{
  "model": "sound classifier",
  "dataset": "acted Russian speech (Dusha)",
  "train_examples": 26041,
  "gain_aug_db": 10,
  "time_shift_ms": 100,
  "n_mels": 40,
  "hop_length": 160,
  "input": "log_mel",
  "spec_augment": true,
  "win_length": 512,
  "targets": ["emotion"],
  "num_classes": 4,
  "arch": "jasper",
  "norm": "batchnorm",
  "activation": "hardswish",
  "depths": [4, 8, 4],
  "kernel_size": 7,
  "stem": "single",
  "widths": [96, 96, 96],
  "loss": "cross_entropy",
  "init": "lecun_normal",
  "residual_init": "zero_last",
  "optimizer": "soap",
  "beta2": 0.95,
  "lr": 0.002,
  "beta1": 0.95,
  "shampoo_beta": 0.95,
  "eps": 1e-08,
  "precondition_frequency": 10,
  "max_precond_dim": 512,
  "merge_dims": false,
  "one_sided": false,
  "adamw_lr_other_params": 0.00081,
  "grad_clip": 3.0,
  "steps": 22600,
  "batch_size": 64,
  "epochs": 55.5,
  "lr_schedule": "poly",
  "final_lr_fraction": 0.05,
  "warmup_steps": 1130,
  "weight_decay": 0.0,
  "adamw_weight_decay_other_params": 0
}
Rows from block 3, named by matrix and row number. Rows with one number belong to one channel. Each number is 500 + 50 x the weight over its row's rms, rounded and kept within 0 to 999. All counts start at 0. Numbers have three digits each. After the name is the row's rms in percent of the matrix's.
# convs0: first width-7 conv (model.blocks.3.convs.0.weight, 96x96x7), inputs 8-15, a 7 kernel for each
# convs1: second width-7 conv (model.blocks.3.convs.1.weight, 96x96x7, transposed), outputs 8-15, a 7 kernel for each
convs0.0 097:540514413483469449548517581550490466529513379461462521465466492554546502535516525525495488506509512495460425573357513505561553625555481500580393423494477492527454482506
convs0.1 092:536432544475563490489492472507484520431511525495480431512523495487451454447402557591482519524497488516483546611583365482547454400438443428496593571475557517552516477459
convs0.2 092:529511616556433463582478485582533533507528528507554490543495508500481529527583550508435487509491522512490420421514587478555490495456548519417449464426403603574566478466
convs0.3 101:457453753383468509499431513540471558397477537487542478473463425499561605431515592549475447423521485520524506412556366465499515487613526542447495468541454533475497486513
convs0.4 091:827390411484404530508582541547506469505560436491514492542464476475506455457449465502452546505477529573476455450433512459463543547523535469589503534523467496533491458537
convs0.5 113:472802309508456532495401549551580520509584485487353547537541478491481591478462454447525480476514517513465592485460530479530532495457468567454510518526446500493468486425
convs0.6 110:601522507404539446462461507522495530586455554541458557525531529503495504499494498420517495516502412490507569576575567455458484428492592519529414458430457514437530515484
convs0.7 090:457534397603342453445524548532544480489480462436402460548572532466503600526530548461464540583555500532498494539553408548472439476462448532523530590655444425417564494500
convs0.8 102:495505477521555386517473485563491423526543457504526510543519552516531536442477431393465482529425483484426481548431461625477363517499504486533536519517501499482462592488
convs0.9 093:648582500476522523382517545542498466512496454441486450399453496464451506456524595521494487491516489550515487377563517562516484534482453444443476555482556445421486462507
convs0.10 089:495495632387534451477590458460472542398480482459520526568479456416512520481504500542534482465510476525488540536463471526400566465403554479496504484489550502501516506465
convs0.11 113:578438452449689557419528514497496503444467502542561448432391533471508567481517578514487498512506525575491384561470492591399520512462449452533598503531474504505572532539
convs0.12 097:559517413484398465519517562462545531474523442613547463402340417501478519433467517445524512514466549515543559435481693570561493468473523537472513509486529525518571519515
convs0.13 099:382387551509514484453565533460474482486421467455468489512464594456409494496517455546503500520537495583496550383559532497451505557464536483439567496583478543511489545559
convs0.14 106:559555589555588435560554500522455522490532542447404443516472448515529473548450440464621540476433474464501545529528470619496470542651557407547441487631523538444579448493
convs0.15 095:574503412556403488619612535532511510494443453527582572556576509594517468539470476479616619551530497495424542480510477425507527557516443453455568486536453508484522485512
convs0.16 095:427410550442587429512450453472445535496498410535489511496481420458406536512457534494445438490511518577531532416508600523429499545436453510476472599451516471501470502478
convs0.17 091:460490436481476475428584485478425495481552591454456439402515403545528541546540515504547570445534542579529505497528587395498522471471486529544458543476425525507510517515
convs0.18 097:488539421500449470512456416407470467490489546535521487483569510536417554526448574598486439516513486459485520414477460593449511573511412381408507515443438574550540487435
convs0.19 097:531545497424604430506457567553512537472474558431527524463429514448557517507487537451553582514487539473501493482433469456524539451515604489501484478547584493508520560532
convs0.20 107:531530510441414430552524471516502420485555470520563500391569499559625478445511503529454524487472402519500398554451454543444467487533483446513540492457550494416465537497
convs0.21 090:515536533512602464495465493540570538492530383524505476490454421488515455504565507505538490508545531440474583500445434500510597548506560449471485478551418518489529476454
convs0.22 103:461505549449427404477470505455501567521518437493510501420408579485478430483498520499474474473408466527454389439524496521547588484513376513499461560524525500465527491518
convs0.23 104:463437379540315786404528496413485481510512492469562428477598570496542490567522541535514485483428423526501470581439469548485460483475491506547493540479487511528524460490
convs0.24 096:496471495387441525552524523567446426444449471471545512559489490518545454497503485479443470458532534545555424662548458471550454462459467404573556463480460517514575480543
convs0.25 101:567439477487430454445482441446461601565448512512529499514547533467449444525548481457603503478481461468527486461529526468544504429480579593587483486506552396464523488462
convs0.26 095:472495524599385483504450514493549487444474411510500524526574524549497515497492574452501482486556554550415516524448414426531608423566483523491498461443506482537487469500
convs0.27 103:579467273641436459494565543527525459514475523500512513513459429466473558505413524520550578428534481483582494528557612432481499496460616525434452575494542546539454542526
convs0.28 089:567508626541521391526534546509544528534512548442527543473545593503466483595585626513486482563483485482410430589488503584467485509519558505432618462560525519514447450521
convs0.29 098:438475513436488501459492486492584570474475451519493517491488494401441502585478508417521466456527592589437566513531531511558532514619553518460478491537471531511493480519
convs0.30 103:494598502538366852399459504427483541463500507476468509512499509464451517573541566474519505458509508470506395540513521496483470468466513500573518520534513447573518474497
convs0.31 097:547484464556453414513534553451470495547431498502460524520508534519434556479468440499471483521512510422470553527541503566434458618504506501549465471575489503541443437502
convs0.32 100:549504550534513468461453472478529407442502549539494617564498456504495529389451448402519529447436555536415559556464519446455515448492501463464483472515551484447468486554
convs0.33 098:552479388492519662461493514470526451498637541490480526509484426501542540447461476483514510565503538619535540587489534543528519547542461504485510518437487539529432512499
convs0.34 096:442555588715479370491458414537524499546506489518500452483552556429526529497586556439504477448498472540553458583512453447586454491559513496482527411510547556566445409461
convs0.35 091:510458537525383624483545539541482543541484617501533483535470484448508508465525579434449459466496507510463542423567464423510487466527512527585504412470601462416541496464
convs0.36 099:475380481436801677469550541510457511519584528547509492495509442506461496526494547507473492470518577456478515481518508370492542504659496543469468469433451559505511472493
convs0.37 114:533424499441622483574521490580520447449547492400538548472484535533533557440499517436477548539535514438492523446503514538435483525431476495550536492490531500527528493542
convs0.38 110:557474367378481420514502540478505478435445540480456538489432468447433542577478515484483449445562497447513442488507501516549544501507425528545428472467560522393433507465
convs0.39 120:560461377818279528482489497471483474520520489524461520518452481532572493421516532552446491478473503463531488470470625441518436527453606517451480515463515470588483548512
convs0.40 115:511543483513507589493499553454464492574554580512420446532491539524479511490557502429459491487448456468514473526451454520470475452398524516492512546591525468435502525455
convs0.41 091:543428476426369529490481517535512418470468457421507508487484533466431495458533450486528480526509583584590524619608470429458455456461535434499505476472486460553505427480
convs0.42 106:436494510521413512575509569454462563515469558446435519552501499451516569470403418547451411541550577521471425574527427479454494534421444515583484532457529534459441496479
convs0.43 096:568496429465608423700442505452461507489531551540513503474372475443452531495509532451574462469559552532576546511412436407489496420527502532409476481439456507422534448530
convs0.44 089:473461647392405440445553441495485486438439497558558553573600460513465478496472500453489576567511455549440430525548464509556474516532486563563470547452490495471497577516
convs0.45 099:465619442518555469465514563519530464601563469482476410534547560531442504357502456466522556469391488523470361612518470464416542492481432494428474550552447454490556485437
convs0.46 104:564482573551443429378499531468500565612558467484524538579446487479461493509494497440515472472511536484482437547473507471489556485515449483538419552509482430513604560532
convs0.47 091:597431459461533466504499481578523483552411518456495543484449506455510468518523438523601412470414539423476576495463509478505565526491591425584504494509532569495486473470
convs0.48 105:490484452416411626505667475566556410554492597459501549427492453502504564540471436500539484573422469424544602544327531538491442546513524524473522474501521486503507545533
convs0.49 091:689554512497454517535518527531491503394468456547537586526457480462527514476479580502421567555633580485495515613497478504495542512558495568500477441450415491522463459474
convs0.50 083:517487625459448589546619484479506472403429473453472414478544484561508452559495522496462437518502513504469470580571437482495551485490459504518510518464494520515528561488
convs0.51 103:528410533497523551450455480538513521421528500552514454461606500488560560555497485546554455498507494462472505421506540489399482484442467548523562497447469498501485461483
convs0.52 088:463394708444504501411466516527521492548490447472478454467405424541475495439445442405438509544432447510483570449404506476492572565462543505514534532478522482525516453456
convs0.53 092:584427502412550467508514492468549512449416516540542458442476507521549583648514484522568573500500473535500513538435408560383517516582492405546520408488503455486648561498
convs0.54 098:485458447584368450427536554451507487584511466492516506493590421586528596447515410518490460455571436587522494517596525562649435573449515453460520541563463509483506475541
convs0.55 114:500376612514477526455597436435588537430460452525480566480451501523485359355427476588511475557469458486505489468501527551514433420484562413536587487429531584440471497482
convs0.56 101:459554471504611531513493450511547489484447527537528446497577553503491518518515470482426484465520519472504465555496516602500512542492588339532489522453452516523490488510
convs0.57 122:524460506557425548393477473432514549438468515576502462468548436484480477392555522518471464453474479513482624325577440347670472576516516521494465427449464585469568462496
convs0.58 110:542455487517747315537455516465496565550435586499466494514506484519507540559478482493495519495508497548484436561419541466504561572542468542461468501590508492499529524476
convs0.59 103:521392574553395363702430555567520538631497511578434512521542501516417493485507488571541490456522530511512482434471498509484694497626469445452517458453490494470554513505
convs0.60 112:501523567586511404513468468508630492439463484551512483501539441462507487451439466532569540548445469505507378478521555461411505532517581433424454536479510524511548551446
convs0.61 098:555440384389821483479436453540540427437534495509490461503477498497533493456449506480450466500564525503532505441387546474501537498537576472484512502450474478541503484547
convs0.62 107:464573585433494461542507399482526528548598482512494551521476535507522457464529609535568523471457505529494460579539480457458553450510593515456573457571546518489449531499
convs0.63 113:486506471567546519465535550462433433513558595484430559522452533487405414505580526542523548539470497454553433535547514482531487506466489570415457536529484486451432472489
convs0.64 096:456492423458398320731505504436487482511471478572497592417411453509510422506506506449522434483576546507422450421474524497516483506506499548469568501542539519491485530534
convs0.65 089:535607498539489456504489444526570541569500550600533476438516528474548597522557553518509481550481462502490513394416482550626634483545551454502468469470519487509569507540
convs0.66 090:523422500457591430592468489511469514552527547455450432404467497469488527430427502513591493471503456451509563514478416497489544583477475453495471478509565588475434492450
convs0.67 094:511539465741363624464479586523522433515501559505447441483480504448393423574584529480499528518584476508478405498454520411479513450497579435502607513490519595577557504468
convs0.68 099:458391564518432520457444594490447457489567508511615567554445483518520459451473564535450517504471428536534509578446509460506474547508512397451520436474567499489500415453
convs0.69 096:460425579533617476542495522444474487599562502473461529469462506402427481455500496484449524519467483495523471475580471465575504491443424540455441512466517469475464571501
convs0.70 114:510498627406501530573555513573524556443440470499488492446520478522539459492420575521467462561558558487447445468485475475603525429486501439554536448451504512507505516475
convs0.71 098:544482690256667353504524470477530560532566475461501558539507495492435463487465517514554535494441483500558667439541495546492469512436461565524558519524421547469566454458
convs0.72 093:490483535490548553580522514513535555506553512519433580483475489526565574440462469449523519444506460506498379462530473531436558525555470589473493537636454470505546513529
convs0.73 094:443449509590405493517492545570464441531524490418522503489500426432438458513524455472503621557527473452505620503501463530363609470516466465526478478433535548472495480459
convs0.74 097:501583512546603550505510509458466442459485487565418487410455446557517462491405504507519510474543486489485400691358440463457462563535498509497538536505513444509429453514
convs0.75 105:469611564508363430523416431629564452531455470455486577540434513500438482524547492570553451426536572482429509463490427495501468553613508492537464433436562549508471530448
convs0.76 111:546492396428529434373407461590573450430539466553599497409474469470540486391518493490477499515495464473539490376484432465517450457487504481452566580522515447638585449494
convs0.77 095:503740366634458484390475483496569556513484530473542548495429471528481477469496542535454528535489536514489630614416481468486561555463544521546469460497575506476468455459
convs0.78 088:478757482522507429414488410412504517522550479400467545461427367476475490423428498483546540501491534535536452448486483414430694505504514533544482466522442443467528467466
convs0.79 098:402417515446436516481453476438467482544447438461576468484491513495532584553450502505522458551482481526533469507476521509557429447493482567557511476448467532537487546575
convs0.80 103:481553559459578500428501466470537520434475497544527438534547583610605495535474480436545505513467514561482444448594496497552492513460498491413523532491475504558588602467
convs0.81 085:443524403577558546496456533496482476511475548532465498515522491570544520515507493480459490510500487436529531499357565419448435508477455477507400573545590548474512480497
convs0.82 091:578623624439533519457464449451538575494473432491556488421471560509486522473455477454533458422437497526482476464617544513376501520541476481543504474474538499459577565470
convs0.83 102:478469740470570484495500531490531568529548424591585527565499472501513494502451560479521495534443450540458648407549403545429442464595424538459492485541403517524521437517
convs0.84 103:464538458421518692466404523408435490507490484537502518453500484516487491460386543531483491455421477513520475493493503385552549528559460454516461468501493498500548509468
convs0.85 091:468492485394550425513455482424405513502407510466435521512507506484496458449437488477478477511530490461503632519617667442444516476563513437526470468453533487437553473516
convs0.86 103:386384787497713418533531422480469481518511430464458484467502477527518460459445464486440507466502500564500430330685496638630440460498466458502533464519502490438563487525
convs0.87 109:516466566526526514442462478466461652567515485426460447495466556522490467529433468448495490527501490497523517363506478497473493512442581569512490452500503457480572459493
convs0.88 122:559309940244399484518457477538499543594432521454511428463536482509462471484491470545481522553503502491529607422455534521438535429531438526568478522512401606437487499492
convs0.89 094:470512528442537426480479581605543499457472502519455585518519426495456514549571427474532537574569600581452401551564423537457545563465419557499486440546479521485484406410
convs0.90 099:491391678402490456499538437503490474458517451527535513528503489515550456524547520532505484524471458501443555543484576433552446476574546492490504501490493454476463521475
convs0.91 083:549493582445429506513493526568473483493418459515457449509444497540564489441492463515526519446458361498530513406510501508534575541529491467435468525464493487448506519483
convs0.92 117:451498446461509671391473463507530517498464535388414535530505481551513531369457521491493495473501500491531543489511517477524462609499437517485520598467465513558519539468
convs0.93 099:446587413489452657370563511478454488475489469461498494505426463518505563539499441515543497482425483492513349537547516446418614511506550496483453476506518464545419497579
convs0.94 097:399442445517466449498518448552538530572544453473494518533492430587648498449444503452504499488438504483492638600595376405511483451511415502501501540534507508486471489585
convs0.95 104:573573484320436422599536515521538524461517484507527438417536530402515495482575463490466516492510480510494456430463513479528483523523593563474384415452497493506540475560
convs1.0 101:567519498520508455479414549505462503574599598485488506493587542344550530478479416448469488528488507486600540548600524453480461447381472525465530576561632475486462485483
convs1.1 096:426459540544473570432547514435418464500521392398497509437450479508567574486432426512462575479606676494468581535580461511461433453480603460462457478497504532593537463475
convs1.2 099:470500464509462431476413452515529481461520488490560467492540544509435474510528529370503458609543565449610499499419554456544448461420449548501468616488529543480497562462
convs1.3 104:445461549614509592490474438523555411454468549470507485447602505485503475486417464503434448425492502457526463466578551508404506454460571504588524460484511566448472475539
convs1.4 093:543466468445499578482507512393448494592487517405498528516553504531433449552488541527452501513568435564523505456405448533465307428436376434325557559555588438481520503524
convs1.5 102:445509494385684536534477543508504525492411534497470464570461523596481445458484535432584514551567545489533542572476569494446389512444539505569518451529438481531506526470
convs1.6 107:488488454510462464495452440528427502624525491456520417523589514496586479482552419601449518527415529546447517574533418493510496421582479567545470414371447483551547527403
convs1.7 087:506482549479586470519540477512487452531515525422534443472461416559476581557431491475386408515507502433511461427476483457494512499378484429461339461546566494473459423522
convs1.8 104:552499455458536507498456476538525471510585515444526473582471527465518476479659442564473524451486527491475550445568532520456406533515477456456579462431496509573578544500
convs1.9 103:424479461426545602514454471496497535602582504492566527486553407515527468478492505473488496480599547488546566525423491482552443566528477423444469418575405558537465474586
convs1.10 093:551497404433470503410567402476498413618561574511450497462558469451416649469609550561460540499493479460439479618473448456472429447469534586523517469506492518508547528535
convs1.11 114:488472540530447569524401442521509536525537525456402499489476546520522473470484537514456578517483556564474488423461430407541496580557508558458478455446531519522464496513
convs1.12 100:493453539463457408549478467469488522431502420506453535561515600494435500472464442545484496593572510625525505428433387476492566464490434470531553498523460524507458499493
convs1.13 099:448527563538522463488476511443494462491466470497494480567442461535407509457530535484445493429517528440423450543500500631517563580497482558507505494426633484475605437467
convs1.14 103:483492524511421477504499512512578450465462483562535430433579424444446606500468591578435530524570559447557493463476474504538571482479432517419507607587471481499515556461
convs1.15 099:515518547386474514531457421452379494499545531551650501553565589529439567494552470449483482470506504528514477478523481535476536572536441464421485442515511544538489444466
convs1.16 101:537504481532434470454511504511432545541529506352424568404454523549509416412472446474475470533480553511547549387413463478517524577661524483466429541608572565474538508510
convs1.17 091:454457504456520473554438556586528571486457579514552537495489418513524540522480451431546498494586589501478490507551567524560569475522514463512421424478419498503526513573
convs1.18 106:444505512488434473494423426484512429475484617468462533502564551565516510536510561578571525523539467536619491417556465486554506528496559480458466439516585359463516489561
convs1.19 094:480520466484496524599464450486515610470428495467444406493462445546537608539513517469526518564587492513560510464544512534498438465527470540405435548573461585489487571462
convs1.20 107:486518458472525475436484518460475395463514558496562455491503463482496424499534574463434497518562548531517588504518546529506484419540507538536443472504557538523431509524
convs1.21 096:403493443514538571482474524391373514414577513400534456451525464432510469484456516495527590461565459433547513526543557502420465493534519528492544453406425515475539575467
convs1.22 103:511420506609570557601529492490519413409525527457517471519478403383473554468531504549454523534448363470466486475543525500523516436455567459553419533487450527541517598544
convs1.23 102:620435689388385430544547515480523518506538486474555375411528476513511486517468485550541480474484518521458426445640509495596488565541498492474474513572627430485531506516
convs1.24 103:487509509465480504405437576413414480528504453488469502560552498534514505478524560529482510519489464515523551632458478585605489424473454545445465527487522479595492420537
convs1.25 107:441464571535535564483478569532517548453566472530514599466409511467393471515449418499544440420382458574515513550437497508431526413559446418446448467496539533586462478532
convs1.26 098:526449534501521533476475491529527519419503501439496581463508498481530480515465419465434435505478494527553476514500553542450436452555566545571465490581495462437469580432
convs1.27 101:421585587475485513481533531488480479492483537552519560472537507398452497509488598495530555571538511508579527560451487395476522429563417582473445528587519558394574587511
convs1.28 089:456511459509488503443584499561498492487497525497524499522590536467473484458551447425590505485530635573501452448565559418493433498444591444436509482344533449548623593533
convs1.29 101:492466490495466524530477481538475463469427503489549445447407529557540505475502489398432554570506485418521527409474520425459410455422492498535504512426503449509531436477
convs1.30 108:556422621551543570560497526513572490499565558500495426545590524465496537570473534433446393535564525505492397506502548510457545516425465535544412504579377466557536521476
convs1.31 097:541545450481473442461489474593457546588482445501470481499473519521609545514515558481495480496444471448468530435481483512446473531429562578389479462466552447549479439454
convs1.32 101:531428449498427456466526488495509446432453515462511556518505557562543535550564480510509589488427484594526494463521551417398500485463420487458502519523550546401441608463
convs1.33 096:567533573545508434467569467432485451533598466484474448496540628549551563457483445511548520559511561433549495556563559439407521597496506482482502495498462528576510534514
convs1.34 094:408541584491546542552508580520486517468500514453397521379465512487469506603506456526504521401413516538501461446440563514528564475429500503535535507535453500509492539552
convs1.35 094:478476541509485540444425470447462419434442594517569462419550464476506558590495609513501531484494510539536560470443371496445420475571557500538484515531421551395463579641
convs1.36 101:625593493610468529445487502458526454434507587466433507488491495441439450456534503560508578535456465458522538399539465454532539440530453469437437548405503492582452466390
convs1.37 103:499558480463460496491514507480499488504494516591421505508420503566465475577404486475473578500455582619476570403534493518499512544530495528489379542466461530443582507539
convs1.38 104:462463351416570551497490577424421515572501467513499633470451416484468547401582503495525529488443456461557506486433584521511538471498576541412497504484503422528381443477
convs1.39 106:506478611385586516402520488450549458499502535554572546425537482541398507476506425526557480532432519555511544589558521479535469473439572415454544561547431503582523546501
convs1.40 101:558514530501526514520457488499506451576494442517474408498486437476474515492407470475471528576495476420527600486543439546456622533564537504436573492438472460475529517519
convs1.41 096:528436467542450521472489496535533505453540537496525459460517569583500480531460521470516515502542502478487521551472514499396442552457463495533630566504499495534574495484
convs1.42 099:514455539458525492421454493563583492597491483485444440480476450511453460458565574482524529536370462482557477543393467491552498441590458530452506505519641522458479462532
convs1.43 094:426547493484485441459540436546454421422460482471477449554403437470438551623557480420564531548560504408495564505578520518537528521497539498593486533524478512572526527409
convs1.44 097:417444491525433459544471506531516555515424455499564528577566508525577467525493458462442525511545468457437504477473460515623485535500432614504427449492505621543494508529
convs1.45 109:400498515530451474580465526592465501495506521516444506547469542453507552495486509463576460569487417558502568486526537368485432431463534464491514441488511389497571552569
convs1.46 099:496480522500472506477388476523509439495533402499493454457471417518481504485510618529422405471482377494516511514498543525609501523467418572558474538478559451526466475454
convs1.47 097:501417398446476626503443444476480479414474489519493535479518453560460483476521476494481518557426499614612589469542537450567464516516384532472571508479648514555552507426
convs1.48 108:559604445438465476512457504527476469502478483499498488555518470483496523423487411498508470579517450502601474612406452542484429466404491512491470465488558395492519435504
convs1.49 097:543436411445518607513542488481594605537522456523484453486468546424465547519428497483561507585517481470495523459516485469559504533477608558554549609525524506575511452405
convs1.50 091:552461549469430590484540479533534484544559446516475484502512512461538421456515520456494573536528521486526566551548474555463427444435441510500422396502532570579454554463
convs1.51 107:407505482580539569500571585565492462532386586466458531540539481468470478496474487518483513489480479507508535497516475604534511546535569534384592531505527488422453461561
convs1.52 094:479430446553438586585504537469571520538583510525503507506513499637454539517541436512453490463395549480433534468497493472483514488490518553452510454473433422518518481436
convs1.53 097:493497521482439495428494468496510454477516521532492502552567508525530540501480504496534532545497411493468586501569491496508380475552501503543441487445389408570412591527
convs1.54 099:493517541481430424472560454553527425470580504416423446491575455521460521478462614525492449375494506556486507362508444488490403459494463540438519643490530498516513560473
convs1.55 105:528520523527473523525533358505510516540515555478487485519502451558499478457506426491499521512439535574530476456512542443501539550492577526431504550486558441456491513543
convs1.56 108:485550562527519546534497486522519452429511524464504509478513500438462494489469468473487493529471485428450455443520467510516447524437428476517469525508495529602396510610
convs1.57 111:465504532492472489463534505447480540457508473503477399486467496519487486573546495565479569500490510521462505457530456438508457522528432480444492457564466559486421623494
convs1.58 104:439550440522484463496504463447493427528611487505551465441496467396482503476516468516462434543531535504485508581455578499532473503513487412557599456572510570554501520402
convs1.59 100:487577529454449435504486479568551560475571424512533442528511465385418525423492488489579543518579531549450524428512486563492461520458458523596461477502486557447490511454
convs1.60 104:444463571488519556430450536505572552509459452412483468533466448573440532444492498524576465587573535507536446461503492499499531560465415552488551496506532502641495517457
convs1.61 093:603576392561497511533541529493518527518476512440468546446499507423442442486539521620519463448440485481461553468402577484514547440503398495518569497460499491490501426433
convs1.62 104:489483492523524477455499496473480612528664514477468478455517518493456475555488552553556449574500582467449461565508478506569512521480447554531449414433539477486475458515
convs1.63 103:451459536505520568549472514419485476517476528585539504482523467420545444436459469509508499549536475482495500460516397479430478552470537493538412515521516544555514494363
convs1.64 102:466618515427444439538473507542538472502493406403648481458467466521465479512508550503534515465469463470540464588449445456439527508414505467509506559511414565494607539492
convs1.65 087:518499501437505474509422437480454579463566516549479511512582490469470427533560443463612535543510484510627467440470409519484499451441533601524531544605548516523444462450
convs1.66 093:492588471541514550525596472467464572500482463507482446441420407400429577497500501544541511468472490410409530567567507532444490454561605590500450452500566530526565506483
convs1.67 092:468416623510567485557507550665525477508393514447487499475494486644626533533427531455534559530495427504483521525466481468588508571501472461398534539533488469563502455478
convs1.68 102:581499534542538538528497511484426544472500500501542447419548534473542514494431492543443545445493471529396537581464447512437429490458532472519451491462451468419535576504
convs1.69 090:525583530573404488570504495488442456513558583495598498556593493541531602528564554499464414424504516504564442485419523500488513483568440530684510492564539491482462440512
convs1.70 105:445503458542513556423478402502546471477494488481408486520468469484520498535511466530454486483487458566558466447404569524531548464518537494468490552522483491478482437535
convs1.71 094:512595423587415486492545473424396479462587493520420458506490559560487488505541497502546445520574427475540518489496400526359485514479386462431445483387509450508472452478
convs1.72 095:404475477488416477447530545571517517523436573513478484540466462519473439445539564485509474452507555458505509538435438505555597512545485477534455427541531563496464421546
convs1.73 094:564534519535562439466520539571491457431565446444501500480528505433545588517596500520480522487521496587494436451549525561489440552544421496570491518413480479523481484516
convs1.74 102:507533479535466429458464454498576558459406514531457512420538487512547482452554548564438507354392424479572518488477515398641495542589524465508551527511494460476395553549
convs1.75 100:554504420413526539550530529520507483415487493508452504489490477471519528499524516583545596524525488539412511621453499656556469450509502579574548459555454571555548479529
convs1.76 105:529562517432454467396540427454509529528460510552457478509441443480538519419514562557504523464452570568503541482435481517499437441512431430499552446481481425502500428577
convs1.77 092:489547589474587470544463515577530479470513566523512508410491511487557539487482530561503534509559621486558424515588454452470537512551492507541583538453479514550569503420
convs1.78 092:531470461471492496580449519497583465546436480467548479473397410469405446514465539515443486501489515521410544418514532545484461453461469506500514514473535402507526475527
convs1.79 104:563513512491434474488610546493526428508490503502501493394402555457472542512549508497478525521531555483475494517420535486561524391502509510545560487449533528489529523565
convs1.80 095:515526468473506517531453442451538488442502496487532580593425531519511471437499518473523529519492527547505474557486575543487455500517569523562487546491332475517486453427
convs1.81 097:496546537491464435518475556519487526518504495495588569479447513525507527560514518602518497457485511441471514637503531476531530501425497493503538437533487541541548604463
convs1.82 097:424494576541451472412500515514510531465413553529474550558556558593537489531505443466548432461452465532466446402486585519553590519469482547520536548538466486525484579539
convs1.83 102:451412525588429508488468513540498498527475443488611534485490499536497528499478542465601575535503459527464521486494532495415424493475557532642343629601535550464480469397
convs1.84 106:595491543483488402406513466466397458503524472477483489552455505503440431480515539531480445441489586524490434520478500459496475610546431381496517496492509510446545512574
convs1.85 088:423530432471518510558535429497479538544517478476577521524521576391392427519530516424557570553533455564560502487477382436490514466530496550555527589488451558493516530421
convs1.86 100:547610547583507482474487540468408538469451547595513519562539522563492441508526579488429517463446545508613435416402366572532473523571497464434423436501502467544483524566
convs1.87 106:478532544496479537480465486530495408642575444575494502481519446470526527489460557501537493488499472568544582497474512604365509489442565529483542506534499512525535537426
convs1.88 106:465509383706440547434489474571528516475488596518452557461439478523548536445463491501495532538511505493543538549528442512519452453556511584429467542465470556467436566481
convs1.89 099:463377484566501458521456522492461491363400546463574543472420418609499506505512500497534496529542477532559520422553507532529599464514401475556586523443513470567463438399
convs1.90 104:490509452530440503417512464511533487407512420531458552491420475552474448516504470576534498484539398466430487537470529500527507532470540432490466522487456541518445492454
convs1.91 087:498493580465421478424468404395512507643560469491482499440464486460497527481450453470534541528560482582525523592522549448459515506418479449492556495476593608526565527460
convs1.92 111:612494479564515408365500461467439521490482544464489535574502480520564405573407381442486528444510451484496598441488494525541459498526510447487574511510421518497494611494
convs1.93 107:493516558581512502518417522447457509495539548529474477444480503531528515553501485543410502609514623528469397573499454444450521525547426476405476509479433460563444518572
convs1.94 101:444484493429411426482552486497481465550582574517520471523532507578511463444449454419493598519423559559512599541466449496304569529512471500456435513532585573493574460474
convs1.95 102:526553445509443467415505535422500588524520504358363419407475426493512456537509480526501440472447568519481579544560550566508602505514515485528596589575460528411472531517